Weights of a small audio captioner: decoder layers 12, 6500 steps.
Rows from block 2 of the audio encoder of a small audio captioner, named by matrix and row number. Rows with one number belong to one neuron. Each number is 50 + 10 x the weight over its row's rms, rounded and kept within 0 to 99. All counts start at 0.
After each neuron's rows are labels from the 100 clips, of 14976, where the neuron reaches its highest value: "peak in band" is the frequency band that holds the peak; "peak on" is the class under the peak. Only what is clearly more common there than usual is listed. The data: synthesized solo parts of chorales (CocoChorales).
# fc1: MLP up (encoder.blocks.2.mlp.fc1.weight, 768x256), inputs 0-255
# fc2: MLP down (encoder.blocks.2.mlp.fc2.weight, 256x768, transposed), outputs 0-255

fc1.147:48 40 54 71 64 65 54 49 47 39 47 50 42 52 53 56 52 51 44 56 54 52 43 31 54 48 59 58 61 67 33 50 55 57 39 59 66 45 34 47 52 58 74 57 51 49 46 39 47 42 54 62 50 42 45 40 45 43 49 56 51 50 67 26 64 40 48 48 41 63 55 40 36 56 36 55 54 62 55 64 44 64 36 57 45 43 38 60 53 49 48 40 28 62 69 32 55 49 33 52 46 41 43 60 54 44 49 47 41 47 44 55 61 37 40 61 48 63 47 57 57 49 50 47 74 63 48 55 44 47 50 63 60 49 64 63 44 31 43 68 54 61 51 51 48 34 41 69 50 51 67 66 52 69 55 54 78 54 61 60 53 63 76 41 46 50 47 47 45 51 35 40 54 68 41 27 69 53 23 41 44 43 64 49 37 54 50 49 74 44 52 48 55 41 57 49 55 40 62 59 49 35 51 52 36 62 60 41 45 41 75 43 50 43 41 56 47 38 33 49 54 47 39 46 45 36 62 45 47 45 31 31 49 59 53 37 49 47 60 42 60 54 51 59 56 57 52 56 39 36 52 49 44 48 47 58
fc2.147:31 58 47 76 43 45 45 48 55 57 55 52 49 54 48 55 46 54 69 48 57 42 49 45 36 35 37 49 46 62 66 51 46 34 35 61 44 48 57 47 55 46 50 53 56 36 51 47 52 59 47 54 52 47 46 50 61 46 48 41 57 53 56 53 52 55 55 28 56 61 67 42 42 51 54 58 59 61 49 45 49 51 48 59 47 51 55 38 42 57 32 41 54 56 47 56 60 58 53 62 72 55 52 62 68 62 41 73 57 77 44 47 54 52 53 40 65 49 67 57 63 53 42 52 63 30 49 43 69 45 51 50 40 36 50 46 63 50 47 61 45 31 39 55 60 49 56 65 52 43 37 33 45 50 76 39 58 65 69 39 36 42 50 50 54 53 50 48 50 63 26 41 47 57 51 51 55 53 35 51 41 40 41 36 56 58 33 56 46 38 46 20 56 55 39 55 52 43 65 67 65 37 59 54 59 72 56 49 56 47 51 69 48 69 42 50 40 65 54 45 56 32 64 57 57 53 47 48 49 66 46 42 74 35 51 46 62 63 43 46 57 58 36 30 45 67 46 65 44 55 34 50 44 40 41 45
peak in band: 4000 to 8000 Hz; 500 to 1000 Hz
peak on: D#5

fc1.689:57 57 53 38 62 61 54 59 49 55 56 42 47 30 58 58 44 47 47 57 58 44 36 50 45 43 29 48 44 52 45 65 55 55 41 42 51 49 58 59 56 46 43 31 44 54 43 58 53 42 51 57 61 41 49 31 58 33 50 53 59 55 54 47 53 50 48 47 44 51 50 62 56 43 54 38 38 63 60 71 40 53 59 41 58 72 61 57 61 39 56 48 37 43 23 40 47 48 40 58 46 54 54 46 41 59 49 45 39 35 72 66 70 36 47 44 57 51 50 50 53 37 53 37 54 66 45 45 43 54 30 42 56 54 63 62 65 40 47 72 36 41 49 77 60 29 49 48 59 46 43 52 49 56 43 50 46 34 38 52 36 46 48 54 62 57 46 52 55 66 51 29 53 44 61 44 38 54 66 66 54 56 55 52 57 50 63 47 45 39 53 50 30 44 49 64 70 55 52 22 45 49 50 58 59 48 56 66 54 33 73 51 47 65 49 62 58 46 58 60 42 43 30 39 72 43 45 52 58 54 49 62 30 55 50 48 36 43 43 43 42 60 44 68 54 47 56 53 34 75 55 37 44 30 50 51
fc2.689:62 46 48 51 42 53 54 48 44 46 44 49 45 51 32 61 41 46 66 59 44 50 55 52 48 64 52 49 50 63 47 65 52 46 57 44 46 50 38 52 36 52 38 61 50 45 58 57 46 48 53 42 42 44 54 47 37 60 53 70 48 55 47 42 51 60 37 45 55 49 43 51 60 43 41 59 40 53 42 28 58 57 59 32 63 40 50 52 60 51 60 47 48 38 38 50 41 46 41 52 60 45 55 32 62 70 60 63 55 58 53 37 58 59 63 49 45 61 37 73 56 50 53 29 58 42 48 52 44 42 45 33 45 74 45 29 52 40 39 53 52 28 61 57 31 65 47 44 38 38 51 39 53 59 52 50 54 70 42 57 44 46 61 62 47 50 42 43 48 46 52 66 53 45 56 26 60 48 61 58 44 64 42 39 43 65 30 19 47 65 45 56 59 34 54 43 26 47 40 51 69 58 57 54 44 63 71 53 39 23 40 44 49 22 53 56 41 66 63 52 36 47 62 37 54 52 41 58 31 55 65 49 52 63 59 61 48 68 45 50 36 31 51 45 53 60 54 37 46 52 54 59 45 49 49 59
peak in band: 4000 to 8000 Hz
peak on: E5

fc1.580:44 46 49 51 46 50 59 44 57 39 33 42 32 45 48 58 57 69 58 45 62 56 56 63 46 52 59 61 48 51 34 64 63 56 54 49 62 54 57 52 45 58 45 34 46 68 28 73 53 52 64 51 47 45 43 55 49 45 47 52 35 63 54 54 53 54 33 58 47 46 48 39 43 46 45 50 51 49 68 48 44 58 35 27 69 47 54 64 34 56 61 40 50 42 43 65 29 58 60 44 53 34 53 61 49 43 49 50 39 60 41 28 62 40 44 46 52 55 64 32 54 58 44 33 44 54 18 54 51 61 65 39 55 69 49 70 42 59 62 68 63 66 40 46 39 57 43 52 35 50 56 60 37 52 51 40 44 44 48 38 34 50 43 37 43 51 57 41 48 66 66 44 53 44 40 55 67 38 55 56 55 57 46 59 59 47 48 39 48 62 61 48 37 48 50 36 23 53 26 54 71 44 53 37 43 35 56 45 49 43 45 41 58 42 68 42 45 54 55 54 62 45 45 63 50 45 45 54 50 59 51 51 48 44 50 73 62 46 69 51 34 45 41 50 39 63 38 68 56 45 58 61 58 52 58 48
fc2.580:33 43 52 42 61 55 39 57 32 58 56 51 69 56 50 52 61 42 48 48 42 49 54 57 51 48 72 51 51 43 46 43 41 44 51 66 41 47 71 62 39 60 33 36 25 41 48 51 51 47 43 58 48 31 34 54 47 47 38 68 55 34 40 63 60 50 37 61 65 50 50 64 46 61 45 59 31 45 26 36 68 34 59 55 39 66 56 53 53 49 55 52 49 31 39 53 49 38 37 62 62 53 56 51 33 46 44 36 27 29 52 56 59 68 51 37 72 54 44 50 41 44 47 56 43 40 58 50 42 42 54 57 50 41 49 42 55 72 43 65 42 53 57 46 49 61 54 21 50 50 53 52 56 38 41 39 59 59 32 70 64 59 49 44 66 53 49 45 43 66 37 40 48 47 51 41 55 38 40 49 81 55 38 57 53 55 47 49 39 39 39 46 45 48 50 48 64 28 49 62 44 42 53 63 40 38 48 57 44 51 42 36 47 67 55 53 44 52 41 44 44 50 45 58 44 50 45 56 60 54 48 49 56 59 59 54 64 50 43 77 51 49 48 52 55 46 62 53 49 46 64 67 60 54 46 59
peak in band: 1000 to 2000 Hz
peak on: E5; F5

fc1.725:45 47 60 48 43 70 52 52 57 50 52 54 40 58 51 43 57 41 58 38 48 35 50 53 31 40 43 30 42 41 48 47 30 67 74 50 50 60 49 36 59 59 42 34 41 42 41 62 41 52 49 50 58 62 31 59 35 56 46 56 57 41 49 62 70 33 47 55 50 65 49 41 60 56 61 48 46 41 56 52 51 33 61 40 39 46 48 57 64 43 48 53 58 45 43 34 60 54 62 44 49 62 34 51 57 62 42 65 55 53 42 52 54 47 48 49 61 42 50 54 45 44 38 47 42 47 57 60 46 45 52 55 50 57 60 55 54 48 47 35 53 71 64 42 45 45 51 63 46 60 40 77 43 49 50 47 30 37 39 61 54 29 33 44 77 46 58 52 49 51 59 67 46 44 51 64 34 51 53 25 60 61 55 58 46 48 53 59 39 68 21 59 34 59 41 53 46 50 50 41 46 47 67 55 60 25 74 56 70 50 74 55 59 51 33 54 51 62 40 41 52 49 61 49 63 61 50 52 61 48 50 56 62 50 51 55 61 48 42 36 40 42 39 47 50 50 56 41 52 32 39 59 53 36 37 59
fc2.725:58 60 54 56 40 47 35 49 43 43 44 50 41 49 59 55 57 42 59 43 48 49 44 47 79 52 55 62 45 63 47 29 71 41 36 48 37 49 45 38 36 52 29 69 58 55 47 58 50 48 49 61 57 65 47 65 42 38 42 31 49 49 24 63 48 59 56 44 67 62 56 35 46 50 44 46 38 44 41 53 54 45 47 57 49 62 50 54 66 39 46 46 32 36 54 61 45 47 37 47 37 29 44 53 34 55 54 59 60 44 48 56 23 47 39 54 52 55 53 52 48 53 43 55 56 59 63 49 39 58 47 52 64 53 50 34 52 45 54 77 58 40 64 64 42 76 59 43 44 65 37 52 65 39 57 41 44 52 58 47 36 48 60 53 46 67 34 50 44 39 58 63 42 63 46 54 60 41 56 49 52 53 49 25 63 41 60 46 51 48 53 56 44 58 61 38 43 68 61 46 54 59 26 43 57 46 57 55 51 37 43 48 34 66 58 59 43 46 43 43 50 51 23 45 60 57 34 38 63 55 57 30 71 48 60 50 57 50 59 57 63 43 53 65 45 54 47 40 43 53 51 53 57 60 62 46
peak in band: 2000 to 4000 Hz
peak on: D5

fc1.397:28 41 67 56 54 52 50 55 40 50 55 50 64 47 64 43 56 56 54 43 57 58 62 44 44 26 52 71 56 55 54 40 43 25 52 55 55 62 49 48 50 62 58 37 55 63 48 53 40 58 50 52 38 58 76 32 59 45 56 54 56 51 63 38 53 44 59 47 41 54 40 61 48 32 44 51 53 43 59 57 64 49 51 63 52 41 55 55 50 50 40 57 48 47 56 57 60 54 62 43 40 60 46 45 58 55 61 46 46 57 57 57 39 30 63 24 50 61 41 30 66 58 59 36 52 56 60 41 56 50 54 48 47 35 48 54 49 53 30 54 41 50 42 46 56 58 47 53 66 31 54 49 51 33 38 45 40 47 55 27 46 47 48 51 37 42 64 36 55 58 48 39 62 49 63 49 73 63 60 50 27 53 54 35 54 47 51 33 78 53 40 29 43 53 55 60 55 42 49 64 48 59 39 60 51 42 57 60 38 43 40 33 59 39 46 58 53 65 58 50 49 51 46 71 45 49 50 43 50 71 44 49 63 60 62 59 60 36 53 47 43 60 49 53 37 42 23 44 35 48 59 68 34 50 34 36
fc2.397:45 70 54 41 51 45 56 60 51 39 49 56 60 57 40 40 40 41 52 69 52 43 47 52 62 42 68 39 33 74 48 54 56 57 43 50 35 46 37 49 50 60 49 55 30 39 62 70 58 47 38 45 59 52 53 55 47 38 60 40 55 47 55 65 59 43 59 42 51 53 70 49 49 52 69 53 50 45 50 46 56 49 59 66 63 39 36 64 36 44 47 56 29 34 59 55 44 36 41 41 48 49 43 54 33 56 61 50 59 54 50 35 58 42 37 41 55 40 55 52 54 62 54 67 52 71 40 55 48 48 56 44 42 49 60 46 64 44 46 43 67 60 49 58 53 68 44 60 51 43 41 45 49 43 55 57 41 50 46 52 48 65 42 42 60 34 49 52 51 22 51 48 49 39 58 54 42 50 55 42 65 52 35 32 46 33 56 42 55 52 50 53 57 53 42 38 52 50 57 53 47 76 45 53 53 48 53 56 66 42 51 56 51 24 42 39 13 65 59 49 21 60 35 50 52 71 48 56 58 52 57 37 36 41 58 62 37 38 75 44 64 57 59 47 47 40 68 55 44 50 51 63 55 46 41 48
peak in band: 2000 to 4000 Hz; 1000 to 2000 Hz
peak on: C5; G5

fc1.363:61 31 52 65 61 64 48 59 65 33 50 52 62 59 45 55 43 40 49 42 55 58 47 50 63 28 41 48 64 70 37 57 66 46 51 46 50 59 49 51 49 50 49 58 60 50 47 54 43 41 47 57 39 40 54 65 60 25 58 48 46 54 49 37 60 48 53 47 40 66 60 56 48 47 54 45 31 51 44 51 64 53 49 44 38 45 47 20 73 41 52 62 63 58 40 54 61 49 44 45 43 40 47 33 39 39 37 38 60 59 40 51 64 45 49 46 50 32 57 51 52 56 40 31 46 49 61 35 43 55 60 56 65 30 54 57 57 55 52 44 39 32 42 55 49 72 35 62 51 38 49 43 41 37 47 41 61 58 47 58 37 36 42 55 68 45 46 57 50 61 21 40 51 45 63 42 59 46 52 49 50 35 37 54 54 56 45 62 29 62 42 45 48 71 49 54 52 44 36 58 59 57 53 54 47 49 59 45 47 60 64 56 50 39 49 49 75 45 60 82 66 56 56 54 46 59 54 52 56 34 44 51 48 52 54 45 67 39 60 46 42 71 36 36 40 45 49 45 47 38 62 55 63 49 55 63
fc2.363:59 61 54 53 41 67 54 39 55 53 30 45 54 60 42 37 32 62 43 41 61 42 53 50 61 44 36 52 63 52 52 40 59 62 47 74 50 52 58 43 43 51 35 47 72 57 40 36 39 42 44 39 45 64 59 42 57 61 72 55 61 39 53 59 64 59 49 35 45 46 58 37 41 39 47 63 27 42 59 57 51 44 39 55 49 49 55 59 71 49 37 50 50 57 53 48 44 38 49 54 56 48 51 59 55 64 42 40 64 51 37 64 57 51 37 42 53 56 29 73 48 53 62 56 48 54 40 52 46 42 63 32 53 63 56 59 49 52 47 38 56 42 47 58 41 49 47 38 63 49 41 56 40 60 46 53 42 55 76 35 48 46 52 54 42 49 24 47 70 49 71 56 57 60 61 45 53 66 48 35 45 58 44 74 55 31 57 40 28 56 49 41 65 49 51 48 56 55 55 51 53 66 38 50 67 40 49 45 67 52 49 50 68 58 43 57 40 69 41 43 67 39 38 52 63 53 36 43 48 42 41 35 44 54 54 62 47 44 47 56 48 45 50 39 48 37 56 54 51 34 43 54 24 56 44 63
peak in band: 4000 to 8000 Hz
peak on: E5

fc1.240:66 48 41 46 50 54 68 51 26 48 64 40 36 41 47 51 51 68 45 62 57 50 46 55 41 44 50 66 31 34 46 44 49 61 52 50 52 50 52 57 36 48 48 42 49 47 44 72 68 46 62 60 65 63 56 40 66 39 66 43 63 40 46 53 28 46 51 47 45 45 46 71 60 48 56 42 59 51 42 58 63 58 58 32 57 60 43 34 56 58 48 50 63 44 30 46 50 48 53 55 65 49 70 55 50 51 51 45 65 58 53 34 39 34 49 52 56 47 48 52 54 40 67 40 64 34 63 46 47 45 47 33 58 66 39 56 55 31 52 55 55 50 47 63 63 52 40 64 50 44 56 48 44 41 65 42 49 35 56 50 52 58 46 45 52 55 59 47 70 46 55 36 56 51 41 31 52 40 64 45 45 47 55 62 50 69 54 46 56 54 44 28 45 64 31 63 21 62 43 48 44 45 54 34 35 56 51 58 71 35 37 37 67 46 46 68 54 40 35 47 49 44 37 51 52 53 47 47 65 57 62 56 46 54 53 43 50 39 59 41 53 51 62 21 59 61 37 48 39 65 49 38 51 44 49 66
fc2.240:64 39 38 51 37 55 45 32 63 48 59 56 55 45 44 61 52 62 43 48 49 55 62 72 57 53 49 36 77 44 42 48 48 43 64 35 46 57 53 42 60 70 71 47 34 54 48 32 52 42 43 26 61 55 43 56 43 40 45 71 61 57 58 67 32 33 38 35 43 60 30 51 56 51 33 40 68 49 49 53 44 63 48 39 35 37 51 36 57 44 42 44 46 62 52 51 35 40 51 60 47 55 42 50 50 43 48 53 56 40 53 46 56 48 49 48 44 59 46 45 54 60 53 55 66 35 61 43 36 42 48 64 51 64 38 41 54 55 61 43 50 55 54 47 55 74 40 55 58 63 31 48 48 45 43 53 49 51 55 49 41 64 57 53 52 48 60 60 52 35 46 60 54 59 19 50 61 71 55 55 60 52 45 24 54 54 75 49 47 51 59 37 43 67 47 53 62 46 55 63 40 72 47 50 35 40 22 53 49 35 33 47 55 47 46 34 61 35 60 64 63 57 54 50 44 45 62 55 58 53 49 51 45 56 54 50 53 55 38 37 35 43 46 39 52 45 49 44 45 50 32 45 52 47 58 39
peak in band: 2000 to 4000 Hz
peak on: C4

fc1.84:59 43 55 58 66 38 39 62 53 46 49 44 32 52 52 53 59 53 54 27 52 48 68 33 62 43 58 57 51 49 60 49 44 60 33 32 57 56 45 46 53 60 48 51 60 63 55 59 41 48 50 38 59 46 52 45 41 48 33 77 35 35 68 45 69 53 40 56 34 50 45 41 43 60 53 49 56 36 48 43 53 50 57 53 52 53 50 46 54 56 56 59 40 47 65 58 72 52 33 57 58 54 62 42 48 53 38 29 68 57 70 53 55 48 39 58 52 51 34 45 47 66 50 42 54 33 69 71 56 52 50 65 56 44 38 49 53 69 63 48 31 56 46 53 49 48 45 59 52 58 60 39 45 36 52 42 47 54 34 45 58 48 54 53 60 38 43 65 50 52 41 44 42 43 37 32 40 40 48 47 52 72 48 38 54 46 51 66 49 55 40 42 53 43 47 47 47 41 45 46 53 22 43 26 53 54 62 59 59 44 57 28 40 58 87 42 54 43 43 40 47 59 50 58 37 56 58 58 38 30 58 67 55 63 41 42 53 46 43 48 48 54 41 47 49 58 46 55 59 43 49 55 33 54 31 67
fc2.84:56 47 55 36 47 50 51 51 55 50 30 44 39 43 44 62 35 39 37 64 55 52 43 52 47 36 29 71 38 25 58 52 42 53 44 52 40 46 60 47 62 36 49 41 35 35 54 58 55 29 63 39 30 49 44 53 82 66 52 58 65 44 49 56 42 44 44 57 38 53 46 29 53 43 40 61 40 59 39 52 58 39 51 41 57 47 43 67 42 56 51 50 53 56 57 44 48 51 49 38 39 46 47 53 54 59 32 49 55 52 59 54 55 45 37 39 50 40 36 36 59 59 40 51 62 50 55 46 52 58 48 45 39 59 60 81 38 53 62 49 50 45 47 66 65 37 71 59 49 70 50 52 40 44 52 58 35 40 54 30 58 45 54 45 36 54 60 53 52 45 64 58 45 52 32 50 41 31 70 51 45 53 63 68 56 55 64 58 37 53 59 55 59 57 49 60 49 65 61 43 59 58 42 71 59 39 53 30 53 54 62 54 44 52 52 41 65 38 35 48 44 49 60 60 66 51 72 57 44 46 45 54 49 65 47 43 50 39 59 57 59 55 39 48 38 47 67 58 49 57 47 55 71 54 37 39
peak in band: 2000 to 4000 Hz; 1000 to 2000 Hz
peak on: D3

fc1.221:56 38 34 57 65 69 52 51 50 51 60 41 50 54 44 38 54 53 45 50 63 59 55 63 51 38 59 63 35 30 53 39 46 45 56 42 63 42 60 32 41 52 53 60 71 42 48 65 47 56 61 17 59 22 37 57 54 57 50 40 50 57 61 49 68 58 55 62 46 56 77 43 37 46 55 29 49 57 62 36 40 70 42 51 59 58 46 70 44 28 42 54 53 31 67 52 45 46 34 49 46 49 55 52 60 61 58 49 47 48 69 59 46 46 28 38 43 57 34 63 41 44 46 41 59 54 57 63 47 56 57 42 36 61 37 54 42 43 48 47 50 50 52 57 57 63 41 61 47 44 54 60 54 46 56 34 59 50 46 50 40 52 48 53 41 41 52 45 68 49 52 50 35 49 47 32 50 55 42 46 36 44 52 58 63 58 44 49 49 70 38 51 56 42 46 41 51 41 41 75 49 34 64 55 52 48 55 48 48 29 47 45 54 71 49 43 56 44 37 48 49 49 56 56 54 62 59 38 58 61 24 56 48 57 50 46 56 38 43 44 31 61 62 35 42 41 39 58 54 59 43 53 54 67 65 47
fc2.221:40 35 69 50 59 54 61 52 37 50 46 51 49 51 72 44 29 59 62 50 42 34 57 41 66 47 66 62 53 54 56 17 44 45 36 57 63 52 44 60 54 41 50 44 56 57 55 51 33 44 50 57 50 53 56 50 55 46 53 49 46 46 40 48 46 37 58 46 42 61 49 27 30 56 62 60 31 47 70 53 59 59 22 53 64 21 36 67 54 49 56 55 45 42 58 28 26 54 67 54 46 46 52 47 52 33 47 56 48 42 33 48 48 36 32 62 51 39 52 41 67 62 48 52 43 49 62 52 59 39 73 38 60 54 60 53 48 35 50 72 50 58 59 41 45 47 38 52 43 57 58 54 52 52 56 38 42 49 54 58 52 51 36 52 52 31 33 57 58 52 42 54 54 46 52 69 40 47 51 47 53 55 57 52 36 54 61 46 49 71 50 60 57 41 56 44 56 44 31 62 36 59 65 60 53 58 44 55 55 57 64 36 61 65 62 51 45 51 69 57 47 39 72 46 53 44 55 56 60 59 58 45 36 43 51 47 52 39 56 49 64 59 59 37 52 45 49 44 39 57 48 47 71 45 49 43
peak in band: 2000 to 4000 Hz; 1000 to 2000 Hz
peak on: E5

fc1.524:61 45 45 54 46 52 51 51 55 36 50 55 38 50 59 49 29 45 63 47 57 47 60 48 69 64 46 53 53 46 32 50 56 44 38 64 40 25 38 30 43 51 45 44 48 33 52 49 57 39 63 36 49 50 33 55 60 47 55 46 53 49 53 44 40 54 55 43 58 63 57 45 48 66 53 37 70 64 49 46 49 63 64 28 60 65 39 39 60 49 38 61 45 46 46 60 33 36 40 72 39 45 53 59 40 30 62 38 51 61 51 46 35 46 52 51 39 57 45 49 53 34 67 56 63 62 62 42 43 51 47 45 47 37 49 50 46 37 43 48 49 60 36 39 58 51 63 46 36 79 48 58 62 47 57 56 53 35 42 43 64 52 66 49 57 61 50 45 67 39 60 39 52 38 40 44 57 38 50 52 52 51 57 56 27 61 52 39 63 58 56 61 56 67 54 48 62 54 62 64 50 30 50 47 61 49 50 75 49 42 62 32 57 58 48 39 60 53 54 50 32 65 29 57 51 59 60 51 64 56 55 50 44 63 42 39 44 33 36 38 64 56 38 53 59 46 49 49 58 42 42 68 45 40 34 51
fc2.524:34 51 48 54 48 56 58 64 42 52 53 52 54 53 56 54 63 45 25 59 25 58 63 39 53 63 49 51 61 62 41 39 43 58 53 40 44 72 52 46 74 47 64 48 70 47 41 45 34 42 36 63 43 58 55 37 72 59 62 60 47 43 54 38 55 56 41 53 57 51 58 61 38 66 54 52 66 37 57 54 48 52 39 46 47 37 50 68 60 55 44 71 64 62 39 47 30 63 42 44 56 66 36 47 55 52 53 38 57 62 55 43 55 47 47 61 56 55 33 40 43 34 48 57 52 34 54 28 63 52 51 44 44 46 48 44 51 36 55 64 46 38 49 44 51 36 48 54 50 64 56 47 48 77 62 51 63 46 58 73 53 57 46 46 45 48 44 50 51 57 69 40 50 55 55 44 35 55 48 42 68 49 68 58 42 57 55 54 57 52 56 34 66 38 46 39 40 59 51 63 35 61 65 50 58 56 54 59 62 61 72 46 75 42 45 47 46 43 52 55 30 62 32 44 34 48 52 49 60 57 41 47 56 40 42 44 45 40 52 45 53 47 33 58 37 61 49 63 58 52 66 48 57 56 48 30
peak in band: 2000 to 4000 Hz
peak on: D#4

fc1.605:29 49 65 64 36 41 55 59 44 55 50 30 49 45 36 54 63 50 46 60 48 54 66 54 35 63 46 29 47 44 53 54 70 36 54 37 53 61 77 55 59 46 51 40 56 33 50 49 33 59 63 74 49 39 64 55 38 56 32 44 48 49 45 54 70 55 54 54 60 50 58 41 52 78 57 50 54 54 50 42 54 57 35 47 43 49 57 54 52 41 47 65 50 53 69 58 47 50 44 46 42 61 46 37 51 47 55 64 37 51 41 45 47 29 51 39 63 38 53 46 43 70 60 51 60 47 50 49 43 67 49 54 52 49 44 65 48 53 51 69 48 60 45 38 51 45 53 55 47 55 58 50 40 44 58 49 56 55 51 68 51 63 30 59 49 42 57 27 52 50 69 46 57 40 64 44 50 40 45 28 59 55 38 65 40 34 53 45 48 44 38 55 44 58 55 64 34 52 60 41 39 52 48 46 36 34 35 75 59 60 66 54 54 52 35 70 57 25 47 28 51 69 42 54 51 51 70 51 46 48 46 54 45 51 42 44 52 48 36 54 46 50 34 47 59 46 48 41 45 28 49 46 57 44 67 51
fc2.605:57 56 66 53 44 75 60 60 58 56 50 59 52 41 49 62 56 41 38 39 59 53 35 47 35 43 44 46 55 65 32 51 62 68 43 66 61 62 61 53 58 44 38 53 73 50 59 53 56 59 65 58 47 43 73 57 49 45 55 51 44 55 40 54 35 64 39 49 62 42 60 67 58 51 57 55 37 47 76 52 54 54 37 58 59 61 48 59 55 55 42 55 57 64 40 37 57 70 61 43 53 56 44 54 41 39 56 51 49 46 55 41 48 60 50 45 78 57 28 68 39 53 51 53 55 46 48 50 49 70 54 48 50 44 58 47 51 43 44 28 48 65 50 41 33 48 51 43 57 38 54 63 37 43 57 56 52 53 40 40 57 53 44 41 28 57 44 64 53 53 56 42 46 56 62 56 51 50 57 45 49 31 51 52 24 46 40 50 29 48 48 46 48 47 53 31 32 56 60 56 29 61 42 65 65 40 58 44 55 47 40 60 65 53 44 63 51 42 45 49 32 36 43 42 49 72 63 55 55 44 38 47 69 30 40 46 46 52 57 51 51 43 65 43 64 41 54 48 54 52 31 26 45 59 52 50
peak in band: 2000 to 4000 Hz
peak on: G5

fc1.154:37 63 52 52 57 53 44 43 62 40 53 41 73 58 49 45 51 55 48 67 56 52 53 57 62 40 42 51 56 23 58 48 59 51 52 38 67 46 49 43 64 42 39 49 45 46 45 40 55 42 53 33 56 39 69 54 39 53 50 34 46 51 74 60 55 53 40 59 39 55 48 54 47 55 29 51 43 35 51 43 59 51 62 42 46 50 61 58 59 40 55 53 46 50 63 54 51 59 60 50 50 51 48 40 48 50 52 70 31 63 40 61 61 32 41 50 60 57 68 52 42 26 42 31 56 34 45 53 47 50 49 58 39 54 42 56 50 47 53 70 54 44 70 34 51 44 58 37 35 70 56 54 59 46 43 45 57 54 53 57 28 53 52 24 36 60 40 48 40 55 50 51 70 41 58 47 46 51 65 32 41 39 53 57 51 47 55 50 67 67 58 80 70 42 59 42 48 63 61 35 58 46 44 49 44 28 59 45 56 47 47 55 59 37 43 57 60 61 56 48 47 50 57 40 57 47 35 54 27 56 53 66 51 40 42 51 41 47 50 39 47 45 51 37 57 43 48 55 52 24 63 61 53 32 29 47
fc2.154:33 50 44 51 56 52 58 45 50 61 67 60 42 56 49 53 46 69 32 47 46 68 62 49 34 44 58 48 49 49 41 68 59 57 57 55 64 51 36 33 55 56 31 41 65 58 35 70 38 49 68 61 41 72 37 54 61 46 62 53 74 52 60 63 45 60 45 43 37 31 43 42 54 49 50 64 60 43 59 57 56 51 32 55 28 52 65 48 56 50 41 46 54 35 49 47 59 37 50 48 43 62 58 40 46 48 47 64 52 55 37 55 52 47 41 50 49 54 36 51 36 44 53 53 50 47 41 57 38 47 46 46 39 40 42 65 52 45 57 51 56 48 68 49 38 58 47 56 47 39 46 40 57 54 57 56 40 63 50 50 50 37 40 59 54 49 73 70 42 48 32 46 43 49 59 46 32 52 48 58 46 49 44 56 53 54 41 51 44 54 32 52 59 55 52 37 84 35 36 40 62 55 69 53 42 43 64 50 50 55 44 61 40 40 48 29 45 51 51 48 42 55 41 37 60 38 57 58 37 55 59 42 64 63 49 61 48 44 51 72 23 78 37 59 45 71 45 56 56 51 44 50 59 58 51 63
peak in band: 4000 to 8000 Hz
peak on: E5

fc1.568:60 39 42 64 59 61 53 52 46 38 49 38 36 63 64 55 38 57 63 56 54 60 55 72 58 50 47 56 42 52 44 53 53 66 44 25 40 63 57 52 48 40 52 48 64 45 37 54 43 50 54 56 62 58 53 53 58 53 35 40 66 41 48 43 33 43 45 23 58 59 44 49 51 55 45 44 33 46 57 61 53 55 49 37 37 70 63 34 52 55 35 49 48 32 56 48 44 57 45 49 62 52 66 34 54 68 57 50 46 51 57 47 52 60 62 37 57 45 52 53 58 57 44 52 58 30 59 45 22 71 40 39 51 51 51 27 59 37 54 58 64 50 45 43 33 48 55 58 68 39 68 61 68 43 41 35 47 45 40 65 54 50 57 33 39 44 54 48 70 63 69 30 57 54 54 40 46 47 47 47 52 46 47 38 32 50 52 34 46 41 64 38 53 45 62 41 45 54 55 50 51 50 61 60 50 45 58 58 40 27 64 34 50 71 50 55 52 43 53 58 58 54 55 42 44 57 30 40 52 63 50 40 55 48 40 48 61 59 58 36 48 45 43 65 45 35 44 54 52 71 38 54 51 55 61 37
fc2.568:45 42 57 59 53 35 45 47 50 57 39 42 42 46 46 40 42 44 53 64 51 60 40 55 55 57 56 53 57 33 60 34 29 32 52 58 59 40 53 53 59 52 66 55 42 53 56 53 42 58 42 46 72 49 56 52 57 45 56 52 49 54 60 62 45 50 50 33 57 57 50 56 38 46 31 56 51 58 65 56 51 51 49 45 37 55 34 33 44 42 56 44 51 56 64 63 43 51 72 42 33 63 51 67 37 40 52 47 56 45 64 46 41 57 50 49 31 55 50 51 22 53 55 50 59 45 58 57 42 40 40 49 40 43 53 60 76 67 55 50 55 45 63 51 53 59 55 50 48 37 50 36 45 52 32 65 49 65 39 74 40 51 45 46 52 42 66 47 64 62 59 35 52 52 46 15 41 28 62 45 59 48 40 51 54 50 64 59 57 40 45 49 62 38 73 61 45 67 38 47 56 56 49 48 45 57 56 54 42 53 38 60 40 55 32 44 40 51 59 35 67 49 47 47 46 58 42 60 50 59 60 59 32 49 39 52 44 49 69 48 37 34 58 44 38 55 50 61 38 25 59 61 56 24 51 58
peak in band: 4000 to 8000 Hz
peak on: silence